config.yaml
arch: "vit"
train_examples: 98430
image_size: 24
hidden_act: "swiglu"
mlp_ratio: 2.67
dropout: 0.1
patch_size: [8, 8]
layers: 6
positions: "learned"
learning_rate: 0.0018
beta1: 0.95
eps: 1e-08
max_precond_dim: 1536
max_grad_norm: 1.0
Rows from block 2 of a small masked image model, named by matrix and row number. Rows with one number belong to one neuron. Each number is 500 + 50 x the weight over its row's rms, rounded and kept within 0 to 999. All counts start at 0. Numbers have three digits each. After the name is the row's rms in percent of the matrix's.
After each neuron's rows are labels from the 100 images, of 14848, where the neuron reaches its largest size: "top examples" is what is common among them; "patch colour" is the nearest of a few named colours to the mean colour under the peak. Only what is clearly more common there than usual is listed. The data: retinal OCT scans (Kermany 2017).
# gate: MLP gate (model.blocks.2.mlp.gate.weight, 1360x512), inputs 430-511
# fc1: MLP up (model.blocks.2.mlp.fc1.weight, 1360x512), inputs 430-511
# fc2: MLP down (model.blocks.2.mlp.fc2.weight, 512x1360, transposed), outputs 430-511

gate.152 101:547462505491526403490569528436442534459572446512494501481459464533529504567444415441407569555546444534496530488469514507561514443505485517414607511524508552475402469589579559491505458548461438474469515526553481560541489553516442528418455501468474
fc1.152 105:527409438462551600507413464502427451572525480566455530553552476539499573532500526573465532514426557472461389547527518455487497573466582564515381470530562549530516490490414462531416546491461449500480545519369469544523488474446505557492524539465464
fc2.152 104:532447421588542522380475539503556473488471377519493531482467452516408507511506511523519496499486530478403486530479492569503434495560462506417599530494322466554454428478542431524479516435506494545535519416474507451460441525490485501495534541494557
top examples: finding: choroidal neovascularization
patch colour: grey

gate.766 097:499512516529381392552557520448490495540506541529498488566483532425471504486577451486453497457478570560452461503386550406533488440474501500550500527520432506516543456496547519452474510439467501601519570519515463454548554449443600413514545521556621
fc1.766 090:471545540480493440446544479447493437515529500521438508533469487498458579529499397510506549522514490422501534497539521447493502521481577485566496479534456545475533478535534580584478545530516494469506506390490504504590534495399492482488574591596424
fc2.766 086:459542590489528563375492471391482548505425530569581401464479515489485570559484505478489535450562531505568536524454522396521579542453536456464501450560568526485500528482565615516510475530569579551445450511494491558577516438382518537394582489476433
top examples: finding: diabetic macular edema
patch colour: grey

gate.299 104:529494475466508569557473628493552502522533570556508505510568429505531507471498501533469568371528579539523522505432577415500561484483528573552548440468480472650469552507563526511508459412463452507473546491383526461580514391517392469597509531488444
fc1.299 107:502488500505501478503563439532543504549516579457442518516529466520532520432476542580538485480565541529480499579452561479568478537459619589520537392485523495540471518494485480516416491433508416536604466429478464479571459398455508365603515530550452
fc2.299 102:487550477549432557449491493545439561479489518469581456545539444450519535494525560515538400501522475600525559487447525473526522568422538408494507494481502530491538485523538516528431512552451499443574567639471530541512526557479549531482463447457469
top examples: finding: choroidal neovascularization; finding: diabetic macular edema
patch colour: grey

gate.634 094:490491595464481594554587551462557591447484564550451500523468524521663590550439498516526534553559497458497459508404464484526526500461469516438480565476544486553436572474488569480527563416501442587475496463529435484508453502555451464556461443372478
fc1.634 089:454489452438519545438435509594482395560517415403527489475624455520458496453418458492516498425474390461501456503438524502415465517466507565579467513562467483426449407454537487436508550479456560478556518531492495392490382530496423511555514522585520
fc2.634 091:546492496531482487452566491548453538559569509480459440499422481460480538534459483561575490464445475519451510459496606521508431600545485478535403430518582519397441465514501490557555505611523468563473534597457496407546564486599546479448573554516457
top examples: finding: diabetic macular edema
patch colour: grey

gate.500 093:487512539490419533433475511417531540355461505500482523550635498473481479426591594439485452510499552500556462472610560435471472572555589557488497503432582541577483565505508462497497465497573516445452410514433543494555544469502501433447541579535465
fc1.500 097:456539541483489499424460458548479481536363511493365468539437565506594491479467525385513601512368522603501589480482457481503471544541510537539491500461597486488516450506522527458470505552441522517497487546525430555604522606465427579418534488502525
fc2.500 090:440513531478514559438509438494471524498482529496456478519534512503569474516555446479492481591520465457682453455458423529555504452489535492543501490516490402543514527518529410465505522504543510504512550517543435489428537531464506615481497542455541
top examples: finding: diabetic macular edema
patch colour: white

gate.248 098:533444496500459499462499414584383466582546580555574458575343552440512534503426461575524496579521543565523454513499510452465491441577463472532527515538505521463496502467487590452440441464461486460519516532560528615469641420448562547460451495489533
fc1.248 101:527506510489548503429463457446563555438535500481521530529560540419404427564451552407491536464493404567521483461539589454418406531446525437520537506532470393595424576571413432537481501455529508421527513550517462429516420534493524485513459467449478
fc2.248 103:569416469498464419419478561501547493417509535487576513643601536486534482543407504523556406480458495526464583374548522496466452494534485508526469528518451480547513469511505464419554592467474599434624545464422467523531535511475497559576454478452445
top examples: finding: diabetic macular edema
patch colour: grey

gate.412 099:509468506461500447472479513446517472529562459482503533460465547467504543566522521568535490473429502460535447497524484476528607632455416478495545573569485453553472468474570543563558527440531514517422391505487455484525442470476488498572473398518513
fc1.412 102:558440391488569422496546549515539537468536435499606497549556467515459497472442465395497444440489553468567439494577476552539473463567516368514413478523497466456478483454479421487513460524485487533501491525521504484571553556536427583514433513469416
fc2.412 100:560524496492500480415513519482509478431542491478509484577517418559484564507466515519519457508560459534536442520476443534461536550445474503484533514421454448448503545469552494480502502556443487535642436445474430601536483592552608481488556422406572
top examples: finding: choroidal neovascularization
patch colour: white

gate.265 102:436470599580391471582533525465529522507512489492447514474561488611627469493582550520564596464561483500528434519549490457578465415506489551440457536484536579493496544516529563504509485530510592473428519472443418538482528514472404426475583469566469
fc1.265 097:533486489473504570491512496480563488511536550512473503518473502524491567491457499490590511459449578553446495448517565438496442552535427517532531595491508504475547366486530546485411497405565549587504563527522450545518456415411511559528430484593448
fc2.265 103:486538494555454472513484543496491429567535465438535432453472450510436498529505467459555467497467508469511455474503463534434407527532589481527546575540465485526505477488550454640552422551504451574512591576590515531527473405502468558398556449576547
top examples: finding: diabetic macular edema
patch colour: grey

gate.237 094:476434501583413606460497505509433485505496507526377477563530556437579498563490437539533483460501486462548474518556510496539491533453582457515522494502536525549498496459483566520550495508560533404451474551525507537447518545526485515548469480455498
fc1.237 102:464471503556479588512511438504474449445494507551438497455519623534439453489515438526556499443449532502470461448512512523567494527408618495497518470401527553494489487475447467530585541566512469441485540514475552489487427489506490472565461474498523
fc2.237 100:516493574519447525450438462500445524486536537483373466466489559545484440481537545472415498499569517529464418527381551517451434467621543501438599425489485479539537437561454551439596456486461543557480529470403488426561477496405463439593500623569556
top examples: finding: diabetic macular edema
patch colour: grey

gate.228 097:592509514555605542489475439520468546558487588465490521446542503531512521558372444500489488507492522421575489501472519454492419490452410444483467441583473544561470506497533508434506439481404471490562519450512567516498515523541465506443408531477410
fc1.228 093:563556514504461526506512500499558475484490488516451530433463504488428414495563508467458421439406504536552430465481463517526615513469480596517490523548499446454510596539564465543527402503548462510484429444455472490477557472475519436440456484461513
fc2.228 099:423485479559510459598487512534461400558516517523504434538479419503536574522494478504482422452482462442487373589435446505564451529484503483435444465537480436460447520556518504574554502476627472510557547423546493472518490515539506491418476498546523
top examples: finding: choroidal neovascularization
patch colour: grey

gate.337 099:436484513484547472531527482486475480548459503500539428470483557490490539506493362432509503610583602457476423501474382543507508496492518458326472479449437494491561529529554495541481483456540369436446499513423542539532408540569437573478521548521459
fc1.337 103:475485477540525392544491555503523535518467565496394493500519553491585583469581382425504517576512512531551549489521480541470468434595399474467467526491474491535437472521451565505535503484427496586423459476465466542496474486466550580434527481575364
fc2.337 101:547487480490575577425409491416480462529522593456502414491482567480488570591525475585608454627515425569443525577500545457452457516601504621430428440494502501499420580425490421463482505394434397452480509497537619520534472531450475447618475622515533
top examples: finding: diabetic macular edema
patch colour: grey

gate.543 106:501463547560501502557505530479516394457447480465531377484531481463558452510504522507550531489566457353549472414496490458497520474430539464502511506500513479430519530474506527595517548491565532510478526503526487500462451477488582445533495507473491
fc1.543 102:602522422477526569494466593536416570355517536539442586525480468404568456462490548452495554498505513476525427398460488506525510509503329523447510464444505445444571461452485445452514554523471524537474451522525565474610635506494442527492488480521483
fc2.543 106:550453509535453545591533569519593454497558533445506482504470549487460547567436517541488487544385443443508464485534533510380531578485439587511480580461461486491548484473447521510452477468507338593599589451506483492445534569491459561613513584480467
top examples: finding: choroidal neovascularization
patch colour: grey

gate.461 109:530532477544541548435553498577443556507502516474503467472511500437526465432513536472508420496500557477494473457505512467490422532466564571573540522552515496464493513485454553439562412443537462524578507518532531486466484580491508472527504393582444
fc1.461 110:453577561486519488559492559482516454545500464493569463545498408558430492554502522442478565432497509473522507466541444533492482587504517416454553526496496549480489496407518443545412585557521513498409460597496542512462543471584467559515597557426597
fc2.461 103:538482588512508430549494457484502551547586564456450554473574419522569457524560401526509584492468571597527386475511477548520489509526511464535582567409520450465507495417448504466524473481497471498580455469458522490415529494549520463439500553542537
top examples: finding: choroidal neovascularization
patch colour: grey

gate.390 102:431539538434459575462519574508574494411533426498501478444465518545477539487454495474543475620590512489506437507509495455523493441465486462460462462432563318482476422406536548529464449558492440496500449528444501491586553528512454534457474577537470
fc1.390 101:439444553515440568429431497480460493420470392449474534433529510573546546452452603596454522568553456565497438496423411519445553440486500553444487521525465480432495410470446579470467493553452530545423511542440546520389402527497541514374490494467554
fc2.390 098:482538460521454544416503485472500457540486499513476615408565468512498493530513414457530456478475524428497406499497477466515534524520495512538492463496447599579524551469604480535457455509501441532526493538545441502472565503576506479524511468519516
top examples: finding: choroidal neovascularization
patch colour: grey

gate.481 091:445505597487590560446505488424514525448401498425519522536531533505527509595489539543490456475478498585465520482481489454440473449486507509621515524433531558472432524550476492431532540469556484498537502469596480494510477474585572555550491518473479
fc1.481 101:613485470481459434524482438554421468496482493472461433474417509551449470417476409455584506494429446439567445519427454456570491506504496504474498474485526458488454488553449551510454509485512459486428514518455533511505549540539476530411564516488492
fc2.481 093:455442535588503500492536446463553483428441566493514445543473544529533544476416396505455472468590504527597524501551492402448459378511388459552453487482501548527500559422496551429452484485458617559421470456491474557552497556476540499505482525563479
top examples: finding: diabetic macular edema
patch colour: grey

gate.259 101:492532601614497470502592547498436554475460532535520572485539530420593512531502467533451424512613449437484437541429534407505529545436490624524479567522547429502515418553568553596476514497426535517496588512448596472514531572536502497552489474556483
fc1.259 100:563445403519560471401458421422505491456552501438487492630571474454523434536455479493589601494464503535509450495472469600413423512536524512465515443445529538422555539503473439539459547519578500443528513409551505538522567474521446467496521520454499
fc2.259 105:559421475465415472498558532444579551553522540479519574442491554559509472538457536488395553460431496536469534520531471563432543542534560560507499443504434471517439507443432531595464457528497514579495572414500524555438565448538478486507459521565566
top examples: finding: choroidal neovascularization; finding: diabetic macular edema
patch colour: grey

gate.583 100:436521470540490476451566505484407563482476506380602426421465491454528495493497455533405531436498454482458622509457472498562503435410472552467469487496473495548558586484518503492478493493560482519561383472405480446577432576443439439534575452494422
fc1.583 106:423523468566424527580489460473590560521482529475481536447486541386558572420462486473537505558563565421449431471493557466463372482533517562541537457603450494541423537468439510404533598494612556411547491502493555544633622584522468528450415496539498
fc2.583 103:584491464443514503455582506481479607525453524574465407443431569497512552542475509572562445420547519434466498551494491446594591423410379560578383534519524576507427435438558498476492506480570507568514515574468499537526443552510527495518532497491465
top examples: finding: diabetic macular edema
patch colour: grey

gate.705 100:464432525587426555479497529516422443460514541528559492457469481425503490506527469465476493462452422534487439569405508437582515509465528506462544541582484450456501568429609598442477590575499509486469456558450476466480465565441473474625521499411406
fc1.705 102:564569483527596465537521555462419528453428465552422583417427498496460591491557467470453444572508540533363447512510564626541496416467461452510546537523484466537499490482458522540456521453536486456413450537472489618488512508510489490587491448495375
fc2.705 101:555569464462494551534513515486463508447396501423501536573495516419526607569572541555468465426557487477456542538483513458520541462484524436497492542466558517542474533518479509353433570460574486433528477521375466548524491448460568478593479404460513
top examples: finding: diabetic macular edema
patch colour: white

gate.614 097:482474427508461561439444468521509436568563531447503490538524484501583512584508513539546581431435515457465343517475455481416432443514407457532511502438550623498462525460496529503513539496467451560408473530463446536521543558557551557496556609563501
fc1.614 091:511530445458409543516561520500488456520479415469520538527489536436548561537489472472518503520563552637425457454479643508505521487540529443564474500572554425492613495409468477551526562573471474399522511507514597469518469609517502474489455475415540
fc2.614 088:559474416524493544561574449467459496441549476534468563459482488507564530489441400486499528446513473491415583540485476501532451533560489533572492504518512507479518443546538456546449482497476445464423466505583422451518508405491474536446500474485453
top examples: finding: choroidal neovascularization
patch colour: grey

gate.86 102:431449578493470499475517609543542435448455468551482481517433509534487426504549426495447501599514483462526387362520530459499540521468525591517584536505567440521507442509456545480474487550535509499445506480434503501562396578487512536429474561525592
fc1.86 095:504499399479649585501492460573515495618510493558572535573503420595546403439525479511466482501465565498411496457513428504478506473358480553524471591503507585518506456411535489466512452490411486512487510547371555519476458513453519510478478520430459
fc2.86 100:479568619467521474453556481506474468561487579621483478450502489595518624503570484477467562547569513468507461540447435478524507538526523491489522418490488493502425452429459454525546432414516480528524431550515521505509482445550493492463434502497545
top examples: finding: choroidal neovascularization
patch colour: grey

gate.45 105:512472573415598477463549372530556454482529551501438498528575567516562564434523468549477428530514507437503579534485465494523477570398453554475473473495380409556478441562553535577581535426503459386476532479497438485533486449438468480486476565479461
fc1.45 103:481530576525514535507453489434483445457468438506480491542469449477493466544532566477514615511483504478500459468484583523456450449603540582561528506528533470449437511555469440546577450681506498561496506510500496485512523647495474504523503470558465
fc2.45 102:529409494431576530395470480544494582483503479506523575485533520546523494538457496420480515510565534468423520535459542536508507562546458479412513553550437414424503483461431471520601393422456431514488467604382538472430471481565581485384586486453437
top examples: finding: diabetic macular edema
patch colour: white

gate.376 110:463471492579503502619498509487494402433416616487436396526415570442470428452460498558513480539549479483475488513471496484454529457420472470515509453498525530549535482533452553511486603482578480543519552487451474529506477515481540572539558546451519
fc1.376 102:522419465571518443562525458501531512533458501502498467562408464577442482484468476488491479538529596463427497518437497524542482424482495484478428480552460519540609469578560520376478580518512440494552576497495454508410502499549415528612566499527515
fc2.376 106:557496466490462448527498534520487425464429507515436371489451494561505585463524466499396449545476454486485497468420534533460483481493615552429561429483545529485501533450584519425531473424506475577520539518539463498452509476506502506552428453478415
top examples: finding: choroidal neovascularization; finding: diabetic macular edema
patch colour: grey

gate.639 098:476482576486492565468499565552472529500568505541507449482435569515613399476465603459529563581536474496577472511564499418559446482509473504489554524487457468497444613578414511552491425450543475523446446525593451507546437429427479486396462451463429
fc1.639 096:518482501495446581523506533487489535596435433494569481475524581513529364575440497496556579564480510489541481536446460567483416439490553500596495552449517472506390528460486454410489436435584512500397594480512463551531450452525484439458445429487514
fc2.639 095:419507488490485490509463523501474509544456483416474467456426476553478519493497481437528494453421460492515532489525468522539489521495551482454525572454616516515492491512503520494579479512550569498463515484512507514479486465517514467478501465425571
top examples: finding: diabetic macular edema
patch colour: grey

gate.416 110:448459461534492519506457399469540597504486529517395469494551487463523455500538503559475563466516528540502449465465466388509458489474504481587544594447536601491408483585529480458511479461457492457480529365556515511446476459490428477498480448536595
fc1.416 108:561493422443450514454554492475487471551536568449498530513520500536585469401465472561505517530583490575465361481435465499450491501471601469534400518500517518514501468538501519574489550642518426522521508503571537482421506582438414515453498546469505
fc2.416 109:614550503586509402453504505464392495545472513490464392574489456493510530547420503490508454470543482480511522424529497510543522439525528492530514480489443541436375526528435558481515494487503564548524440510452466515403493482489433550530547399470442
top examples: finding: diabetic macular edema
patch colour: grey

gate.361 098:442583474523415539443542470539545566471520552479417489471448428418570501445576476611524524576474431418550489499458501423371489505549498413591556542468580553434506527517474618569499520539485388461534545503476531460528428456505467552581434531461479
fc1.361 089:449509549428508568545502473559464495446446489529446514389501447447474474525511502457438514539562528521554518524528460435516509508504474485514477471507556573542549552539590592593536516500536427504496450435455463481431437569463411520526476502531486
fc2.361 096:550504452581542507403524589583381480509495475518490525468485461476539540555533536519486397488488425407526467522546529544454440497554483453591490411490463466529512372554496485474449464541572530429530519532514458407519492445411478482542428451438502
top examples: finding: choroidal neovascularization
patch colour: grey

gate.476 095:454419592461609439534538482449497494514454582508535482526505450557456431490516482522554406545434589524495584473536602582467459521436541509496497491573550452437548504425538474499596502457430510386491473462462588536488465509586513535527480505438404
fc1.476 092:364479490463502559479459592457526476459457523487506544530428506533556529512505408432466459495534366403484483543436448442519452572460488425407552408520564434481523519453544538516628523448509514548459503508462539418560456450615463451459445499474475
fc2.476 088:443474495470441568518437480513503482439456401523508489538536424510545459523533509544470508414402467483513526530469488486452518552476495571402476632504463505518427479491498467471550488544532504519427583515551454482521595493621445589549501517468609
top examples: finding: diabetic macular edema
patch colour: grey

gate.277 097:464523521450529437450553514506508484470529517579506482476488614487433533528538453515560517588523483582516563515543507568530488493451474414490576516482534569471470490494532415551561533516553460498468426475542440478479477509446485401472500538541448
fc1.277 095:495514581474542399454535476528441551471520556523481583515475558479491521436570488621563482500519504528441472561514460558507455515467502411489527540507540473482466401437562363531502554479435445474442579437489520402565567515546475478465504528536423
fc2.277 098:615403495487556477537468563461474520505477486445542540429453583505550576481409506465548568450505479505427381502465493475502512477336475441438546531476457524582488495543541520500503569386492556491406479491421539569610542503571464508596582532561559
top examples: finding: choroidal neovascularization
patch colour: grey

gate.177 115:535495452549502505504556585479527458414387566488497365504514638455501494494545546537512436457510437481565437504453560520477551452433491542363526532495568558482485574534510557500533456377527430470545441482591408555466505488521511509539442518530506
fc1.177 109:507488488496506401475549447509476462458523537534518408440420509488428521492461481578566490477473420529468498541493507469549425586481527523570560410572559451505544516520443507551460509560488494537470553585483593472551542506531632509556668529446558
fc2.177 110:558545432516550528486418448532552478525389540453559502477522598571499540445487451540535520432432503510429514526527499491456400531466462524530492471541409490537387437513499532477489469586522543474494558497421535475527507542532561496556530503504514
top examples: finding: diabetic macular edema
patch colour: grey

gate.238 097:442438491545582513430587378522510490538493485543540516522435586444550453455477485563468544397472415533485403411564477507435543480497550498490507532514517533514495484475412455509488514493445437465532417613526495541549510501522474484597500535461477
fc1.238 104:553485501535511530505533496434528522517486455447479468468461506581473526529440449405411434523474521495428567589525539673512496569591453438374488429601587487532531524499543476359536498460537459540522572487491488558453490539473499514529564512518418
fc2.238 106:536541545487516479495440522494583556466561511511492546425528529520456519481557461503508546519483467529418563473548536505535473447447474512477459500486602474422508481464499525517464507486471505510415553396537506475465456467438425501565492507458587
top examples: finding: choroidal neovascularization
patch colour: grey

gate.351 101:504500464482419485490534524502474581467515515474455531532626453554545494582493609475561516569470466401544498478584540398477439469502555418453512526458484528534469509528503493534498504502528514505466478551464468619511581468468447503507440450461472
fc1.351 095:446513495550471502527523556467488507564464363425549450446432559502552452503493507501412534436460501544432507589492387521423393549633499553517468463498521495484466508496509513474425449461404528469512558515513510482463444449438409576526454418452480
fc2.351 093:514500570526457590450457462496492506541523563429440450471544504541571463472507487551600396454458485452514443530454457520463553531442448492511416438554523453591546484471596481491428537540482519453499496525441511535443529446571457510505513529493536
top examples: finding: diabetic macular edema
patch colour: grey

gate.223 094:408606447518559567581522531414460413508472568520509516585490474513516493435504498546637393487494588548463530541508552410435579519518499487620464479447444535512497520493571379543582458540473377487490474501496494509507562516497563504493543507567527
fc1.223 090:442399518518521438414567553477477597543588542535402567566529513532456565466482486471488564431451536492386590472423439500532432424536469427550436448521472555588388474530477567500549519458556492475597519592418522512540467498482476453444543524469493
fc2.223 097:522422480372459489523547408482473545432469468550401536509536582506518485513476467466477455529458472449557587512485424455414541512561530502521471476494468505546528580487590484489470514483473578525453571476500569458373514491478437476470537450519441
top examples: finding: diabetic macular edema
patch colour: grey

gate.249 093:513472584546551516414514478486483546526433503573454457463559458498498602521490498498506460540476533477465545582518465473569399612507469499415510413391509486472439572468505462511452463521496572547512398487469521463569554500456524546633469606547401
fc1.249 092:444537456508542462465427484564479495469505498573444510548424493580566434531543469503488475420503433572474577410492533559479506503490562449579495633543447396406546551525499492538526536541573508477406521477450438493528486576454502521375564471456544
fc2.249 087:453468487453465580524524385509618423546483554478505466509508530514458489606487451543548525534474485386515530428508505531485511540500507543486510458526566508550534589393527518455486392548565518611544427491471441407534526532549493484502486594513472
top examples: finding: diabetic macular edema
patch colour: grey; white

gate.374 097:567570522429469518425497390494495503479509496546527513572467544396458477512588567473414467451483483474624485467455493498502500506476452461591521479455485494502505516443375495454456507492479620531526497540519574459516533442551532481563417428515546
fc1.374 097:472638527613529454459539465443376489485400520426539483472447568420528514485505539502520444454492561464522518485564514486498480524483510434551478565490525449561516537456451515475455446502470592485541480524515599480533539446524508435518462465486471
fc2.374 094:417534577529425522549486423536506614497448530490501556432493519463462453548578541494542446486572582470515507468485437470508487541442444539455561598549541476473499545396502451512447589515543609474475471459488488432526579399553445525476383592497429
top examples: finding: diabetic macular edema
patch colour: grey

gate.432 096:536439478507410489547484501553519564506464634446568509469494515411500502502523490467455557553464561471509440494500454464437573445500499555551467492544517511484557468426511484454511522499481446477466441558484477552404481556541512511619531469455466
fc1.432 102:454496523444601524451548499573477511462561455393489508495555460571485516517488435506510478470452526533541443529501606496548485514541430461522482602521501483525482477558467416574444484448427483500463480491499544486667509394504510414418432531501459
fc2.432 101:477498540543520612570510521552465510447524472453535536610496514479519487559480468551459405504461487541519542467528494528476402610426445487556460528432390390496438449528483464505612490576492596500455505497458502471539443573485548437410454589460503
top examples: finding: diabetic macular edema
patch colour: grey

gate.488 085:458532476545490512579522494449501437412479539522483477567502510462562566572504593533495537494482481510499589495534502518479542502442517550556524546508539515559495476538451501480486551416441563469520588513532555491465554585514574521480438444517494
fc1.488 085:452483582439552469450489531511450412418518563538576549516473446556621488514549523579480489423479594435485496451584565512421584464439503475492540604427522482418445516468502509490486532500467464437520575540480442484524494402539539463504357546493507
fc2.488 092:475443516498570569509421416379574465532476517472517514571443518448486481443458415522510545501571533522480482565508526619550517423449467470473509498493581488538557528452472434461462450487443547441548457514549481493585382517550478534478439493507517
top examples: finding: diabetic macular edema
patch colour: white

gate.226 099:481467510518482620507504535445409417471453550469519360515491552519628479559499536457483450476566444485455524482565587507540399522514462426464563495403509477490566567463535533449560440545479435492547457407480589571433510457469539467541452476450463
fc1.226 101:520496512505506540482449446538465451558502523562563459432441561591479558533515475544486461567460484465523619483461434484529459543540557480473521432581448514532531400493512438498531544459497469442528589545512542485554507400494558564602537509492633
fc2.226 107:504516502484541532436555507514468526459547465541506430443492520540443504451481556499455473466606481476579512478433495438515455468503583483500436369448526490478437543518482511441441467520457464461480447563453551533582451435452474572419435444465588
top examples: finding: choroidal neovascularization
patch colour: grey

gate.651 111:492524608611501631520571431430507550514522493596559548467518548477560545436602542509552497522467458523509436609491498487457602539536453474472462528528419548450507510572559532459561558463448562458499531520502460372552506578510555510490496434491494
fc1.651 107:541478526510498571528557536532507551506616444520514517514545525383485562360512431515610501582448550478566525494491521560466508529423489533511527437488556565560478470469478462596583449518474554450528484507530516403474593541511487498492534451531453
fc2.651 109:462564456466481471414516514501534581550512489454501408417458579565488558488453498542490549422535438482516551491444465425497470440551492500490503445511488480572437438414521554538492546509498538514490553491463538500488515494467438631628497533470543
top examples: finding: diabetic macular edema
patch colour: grey

gate.311 107:490491538503524471543557471533562509484598555594559555523454591503589564476602531520543445536487512520499418485529465499490488490421520621492539573516500446529408464484535535531440491487551496496451462455498552481613427573533532536480524524491504
fc1.311 117:503448480406477412575530429497544546484578544569559524482489582494596585444476442529567486486457466495548447484482478476481559429432464498474510542587507446535513553581522450554420445461587553515484563474537498509528493507510535419523429424433533
fc2.311 111:532524504506564451553513552459512523417599495451543436460501484468513495473529539521426556421468544496501503593445498494558552439484465431564508531459498566589536489535530461497484490518519469410470481477430470504568553543481455575531520536500596
top examples: finding: diabetic macular edema
patch colour: grey

gate.433 095:587476476455523484426519524468480617508476567527432530541396463482514471554527440552493524481414496452528485495465460466435562453475473474651482521594462458460487526562511567498557527520532412450443470489514475536481468433455520536517500474444435
fc1.433 097:445355607443568491574494433477449515488486524647409555607521471522521444536557430540399453520509502459560429511518528438476496506400523484548454474463508575458489474516515483572544589553507483524415487385427449508564484523470632504508469456482558
fc2.433 095:489512405502465512455440560546415560403501479594517485424551452530477540569514528473518443529517548507453558444501532514452495530483508524455535432515445493391494532551469558506522483540498503513437438507484514459445568469520498493475555388634495
top examples: finding: choroidal neovascularization
patch colour: grey

gate.573 105:565466468474557544522488494567472471425433545502427553507527522547503532448584481526534434555423522533558475457554446450466577461530427439431461524508437459502449518541490390585581476476560514453432549452563528433460444394565489517422438559505579
fc1.573 103:433519471480548519454465537552502591484444504452401532529498555542515491523531471483537409495473510516552584525465582527467486495428464530529456592495475512597459554491528524595566477496520581536479546465488587460467518488627484580497489550480560
fc2.573 104:536509476478542415576541505525603543481417572526466422543542502498508528512443513439558513513451482446585415488500567518503487437506455472573491348440471525519464484525548484407505512536530525540401528421521446516435540500509457493433455531577486
top examples: finding: diabetic macular edema
patch colour: grey