{"train_examples": 98430, "image_size": 24, "residual_init": "zero_last", "epochs": 81.1}
Rows from block 3 of a small masked image model, named by matrix and row number. Rows with one number belong to one neuron. Each number is 128 + 32 x the weight over its row's rms, rounded and kept within 0 to 255. All counts start at 0. Numbers have three digits each.
After each neuron's rows are labels from the 100 images, of 14848, where the neuron reaches its largest size: "responds to" is what is common among them. Only what is clearly more common there than usual is listed. The data: retinal OCT scans (Kermany 2017). In brackets: how many of the 100, against the usual share in percent.
# gate: MLP gate (model.blocks.3.mlp.gate.weight, 1360x512), inputs 103-205
# fc1: MLP up (model.blocks.3.mlp.fc1.weight, 1360x512), inputs 103-205
# fc2: MLP down (model.blocks.3.mlp.fc2.weight, 512x1360, transposed), outputs 103-205

gate.689:156085200128148116101099186120056129188102142132123130099105134129137100139128106137126213056124106206104127121087112152137112139134156063067145196084135098135140107132128085170072170157034136103109125125131132068159142139085110116111085140185150122110140132120127071112079135126167074124110177087151137110112
fc1.689:076213113092123112120067071135161101101114113125207134117128162117138163162144079196134099194175174076135143143117131153145144140114114178126081114182144147165186102160084175099161101074216127146122210154103134181158109097155162133112154098120148135161167128112143177158124138143131170091128088175093101165130
fc2.689:092152121068111132091083171082150139126090206210141147141143092119127139118152109150163147167118104166117175175114132152102092188098134137143118180211082093163098079155064082050125079175147099204134108134142089130145113129159188093084076119164067098114151088106092135171111118154198169116112115116133140140117
responds to: finding: choroidal neovascularization (90 vs 29.3)

gate.584:177140086119115091146159114097122148091119121103163086104151191133157136087116106178137187107150177087099108136126157106086147172143116121106140166087116163084079173149126173121129120115085155148145117116145159081134133141055154155157081168140148113129142132153087151116124134144129114098101139134059127086156
fc1.584:166141152186136100129120161146115086167179135120099157138161048113076100126086095145116115113117096162151120145117164130125129145150098096108132144131083066172069095191127108127061116127172138083088129114082142128128166143109127171136130127123143137142140149163151102120166145169137133130133085152169135167124
fc2.584:107120180101091132157108119138102162083150110105124136109129096101186143092227140096172151150146098121146093140123135118167135101081164181072117115104117189080107109139137138145146109121086142170079105148183161127127144193136114143155141141109090096128087144146079149147125161136176120135112097124085140123103
responds to: finding: choroidal neovascularization (66 vs 29.3)

gate.90:124204059160111099145125154131112115101174103141163093127169109141082126086140117128161125139161196142138099098099184102164081117102126161134168098140197129140168120111154101143150107111068153107153172186126130062125109122086104103152146138128185122095093092090121113120084100175137171140123094194126121116140
fc1.90:163093160100137178066122176086103150099152112138133110144069129187103177130123145150141079172147121189073162108096074090187149151124121169104129139181102113121125127136117111131144113034255151071106152177079138121118142141124161092079142120064115121137128162196134147157097126179101070119134133173051091147111
fc2.90:164189132173162115128084095165052165166119164116172080062161140143097164170113116114102109147119118229114175166176173141089105162147124110112107189170118115085123136080152078140133172157168120165132038175178125131079148129142144105136107096155141210092102112131198087106183098119138111085107159049170156175072
responds to: finding: normal (81 vs 51.6)

gate.6:103078192210141057104148084144118144130131100162189137113122167132172109110138137150181220143156157110102124143067178106151092146070152134131108119137134102129138096142092146135123120118154158129146148117158133073153093122138112125145092106128111125161118097118123096116152112092115129126077107089085168150133
fc1.6:145163132192113147144167110157111123128140178111098166126094136123112165124111113170125101094133132122154163064136099111097165081109105200077115089120105149091122163108134112155106120140113115147214058112132064079144131193154164184113125143064087106173105136136104136137032114143131079166086115155114127184129
fc2.6:158126095110064111118104133093149099131121138151194181146116089152131152115135163092157170089153080123105097139144107146113137145138117141101044122135111119120178087198099060150140084166162217129142133119103081099140156133160152120110151143138178120121158143126151100141114132133136157104101186106104135175150
responds to: finding: choroidal neovascularization (62 vs 29.3)

gate.114:127148126134107165104165132138140139124165096117109081112065086186116161182090081191135190077149104112173099149125087135112140100142174142199086155113207135148119129108097088124133097170165125132079174135114137168126119108061080080129081123152077169114129099112192097126109119118142102124143076046069111121095
fc1.114:125111135066128137108150180117105180128157077131100091192121101122176167179118125094101126103090150121145123120177103096128148086191116174190100101121158166115131142143097172086114101124120159161150138180130161150191213120115066173157135170110137178127170104077090116162164130087126145117108110086159119079102
fc2.114:075155110120139061145147136178124141139137154129073128128145156156039096196093102168097146141139180083150142146097125151142129162097122185160155113104139163120151195093173088137113126137134186159123118136150088097130109183124044103147168151071139145167120044128193172159126117064098124142146177165124113081148
responds to: finding: diabetic macular edema (42 vs 11.7)

gate.464:115180176129103106092130116082155137070142102123162167121143094106138095088123109099106144135077129212156111119120119166062155174091158113127196096123160125108176089135212141129169157147174115118144111106166137081128106146096131126177120139158146177132119099219191182154121088158121168181144177172115144150119
fc1.464:148172118084171158150117137102135122127172094193200089130174109146182155153139083148154135114125143114133123083147090090151140171126199179132163128086170126133108119146171104158058172077056176098152134051090083122130158120121110158121140095157140132137164143083153160116148134109137166102147125104096111090153
fc2.464:099124131184144132065152104167123054119073143169079140134163117127072142103148104081093158148174087130098135138110186166112138096064207166151098070132125097134114089155128082073137106107192156118161190175060139162157090092160167114127134157145158154171128145100108050100138112156125158141172088135140151136166
responds to: finding: diabetic macular edema (38 vs 11.7)

gate.674:094067127128116135112139163110122138145074064130154097071163145076123134117108054173128112116095060123093133148132122130101109106155150135123129126120126093128148098089144110091172147101158067140222131066114139047081154154039163145117193099161090140182114109098101098109078135139116160151087184057108127136152
fc1.674:132088122170071082016205107180191139200064101133124099169123170126107172155119095105131164154130165121077176158077139173114142105081126149134109184149104059107121055154082159111134119131168129133133105069147166180127100121102178154086153122126156119116139165143125125098101120132083077160117130174136105089090
fc2.674:146073107116142181152061148071208143132177078144138152158083058149160129115112143143151116162137104082126135173144126105114186083161124085123082077144114076127118102183158127118114075171151092133105159172178155137106156124119163122159134101133097138148063161068131147100153116141103184095121128147064158145163
responds to: finding: normal (89 vs 51.6)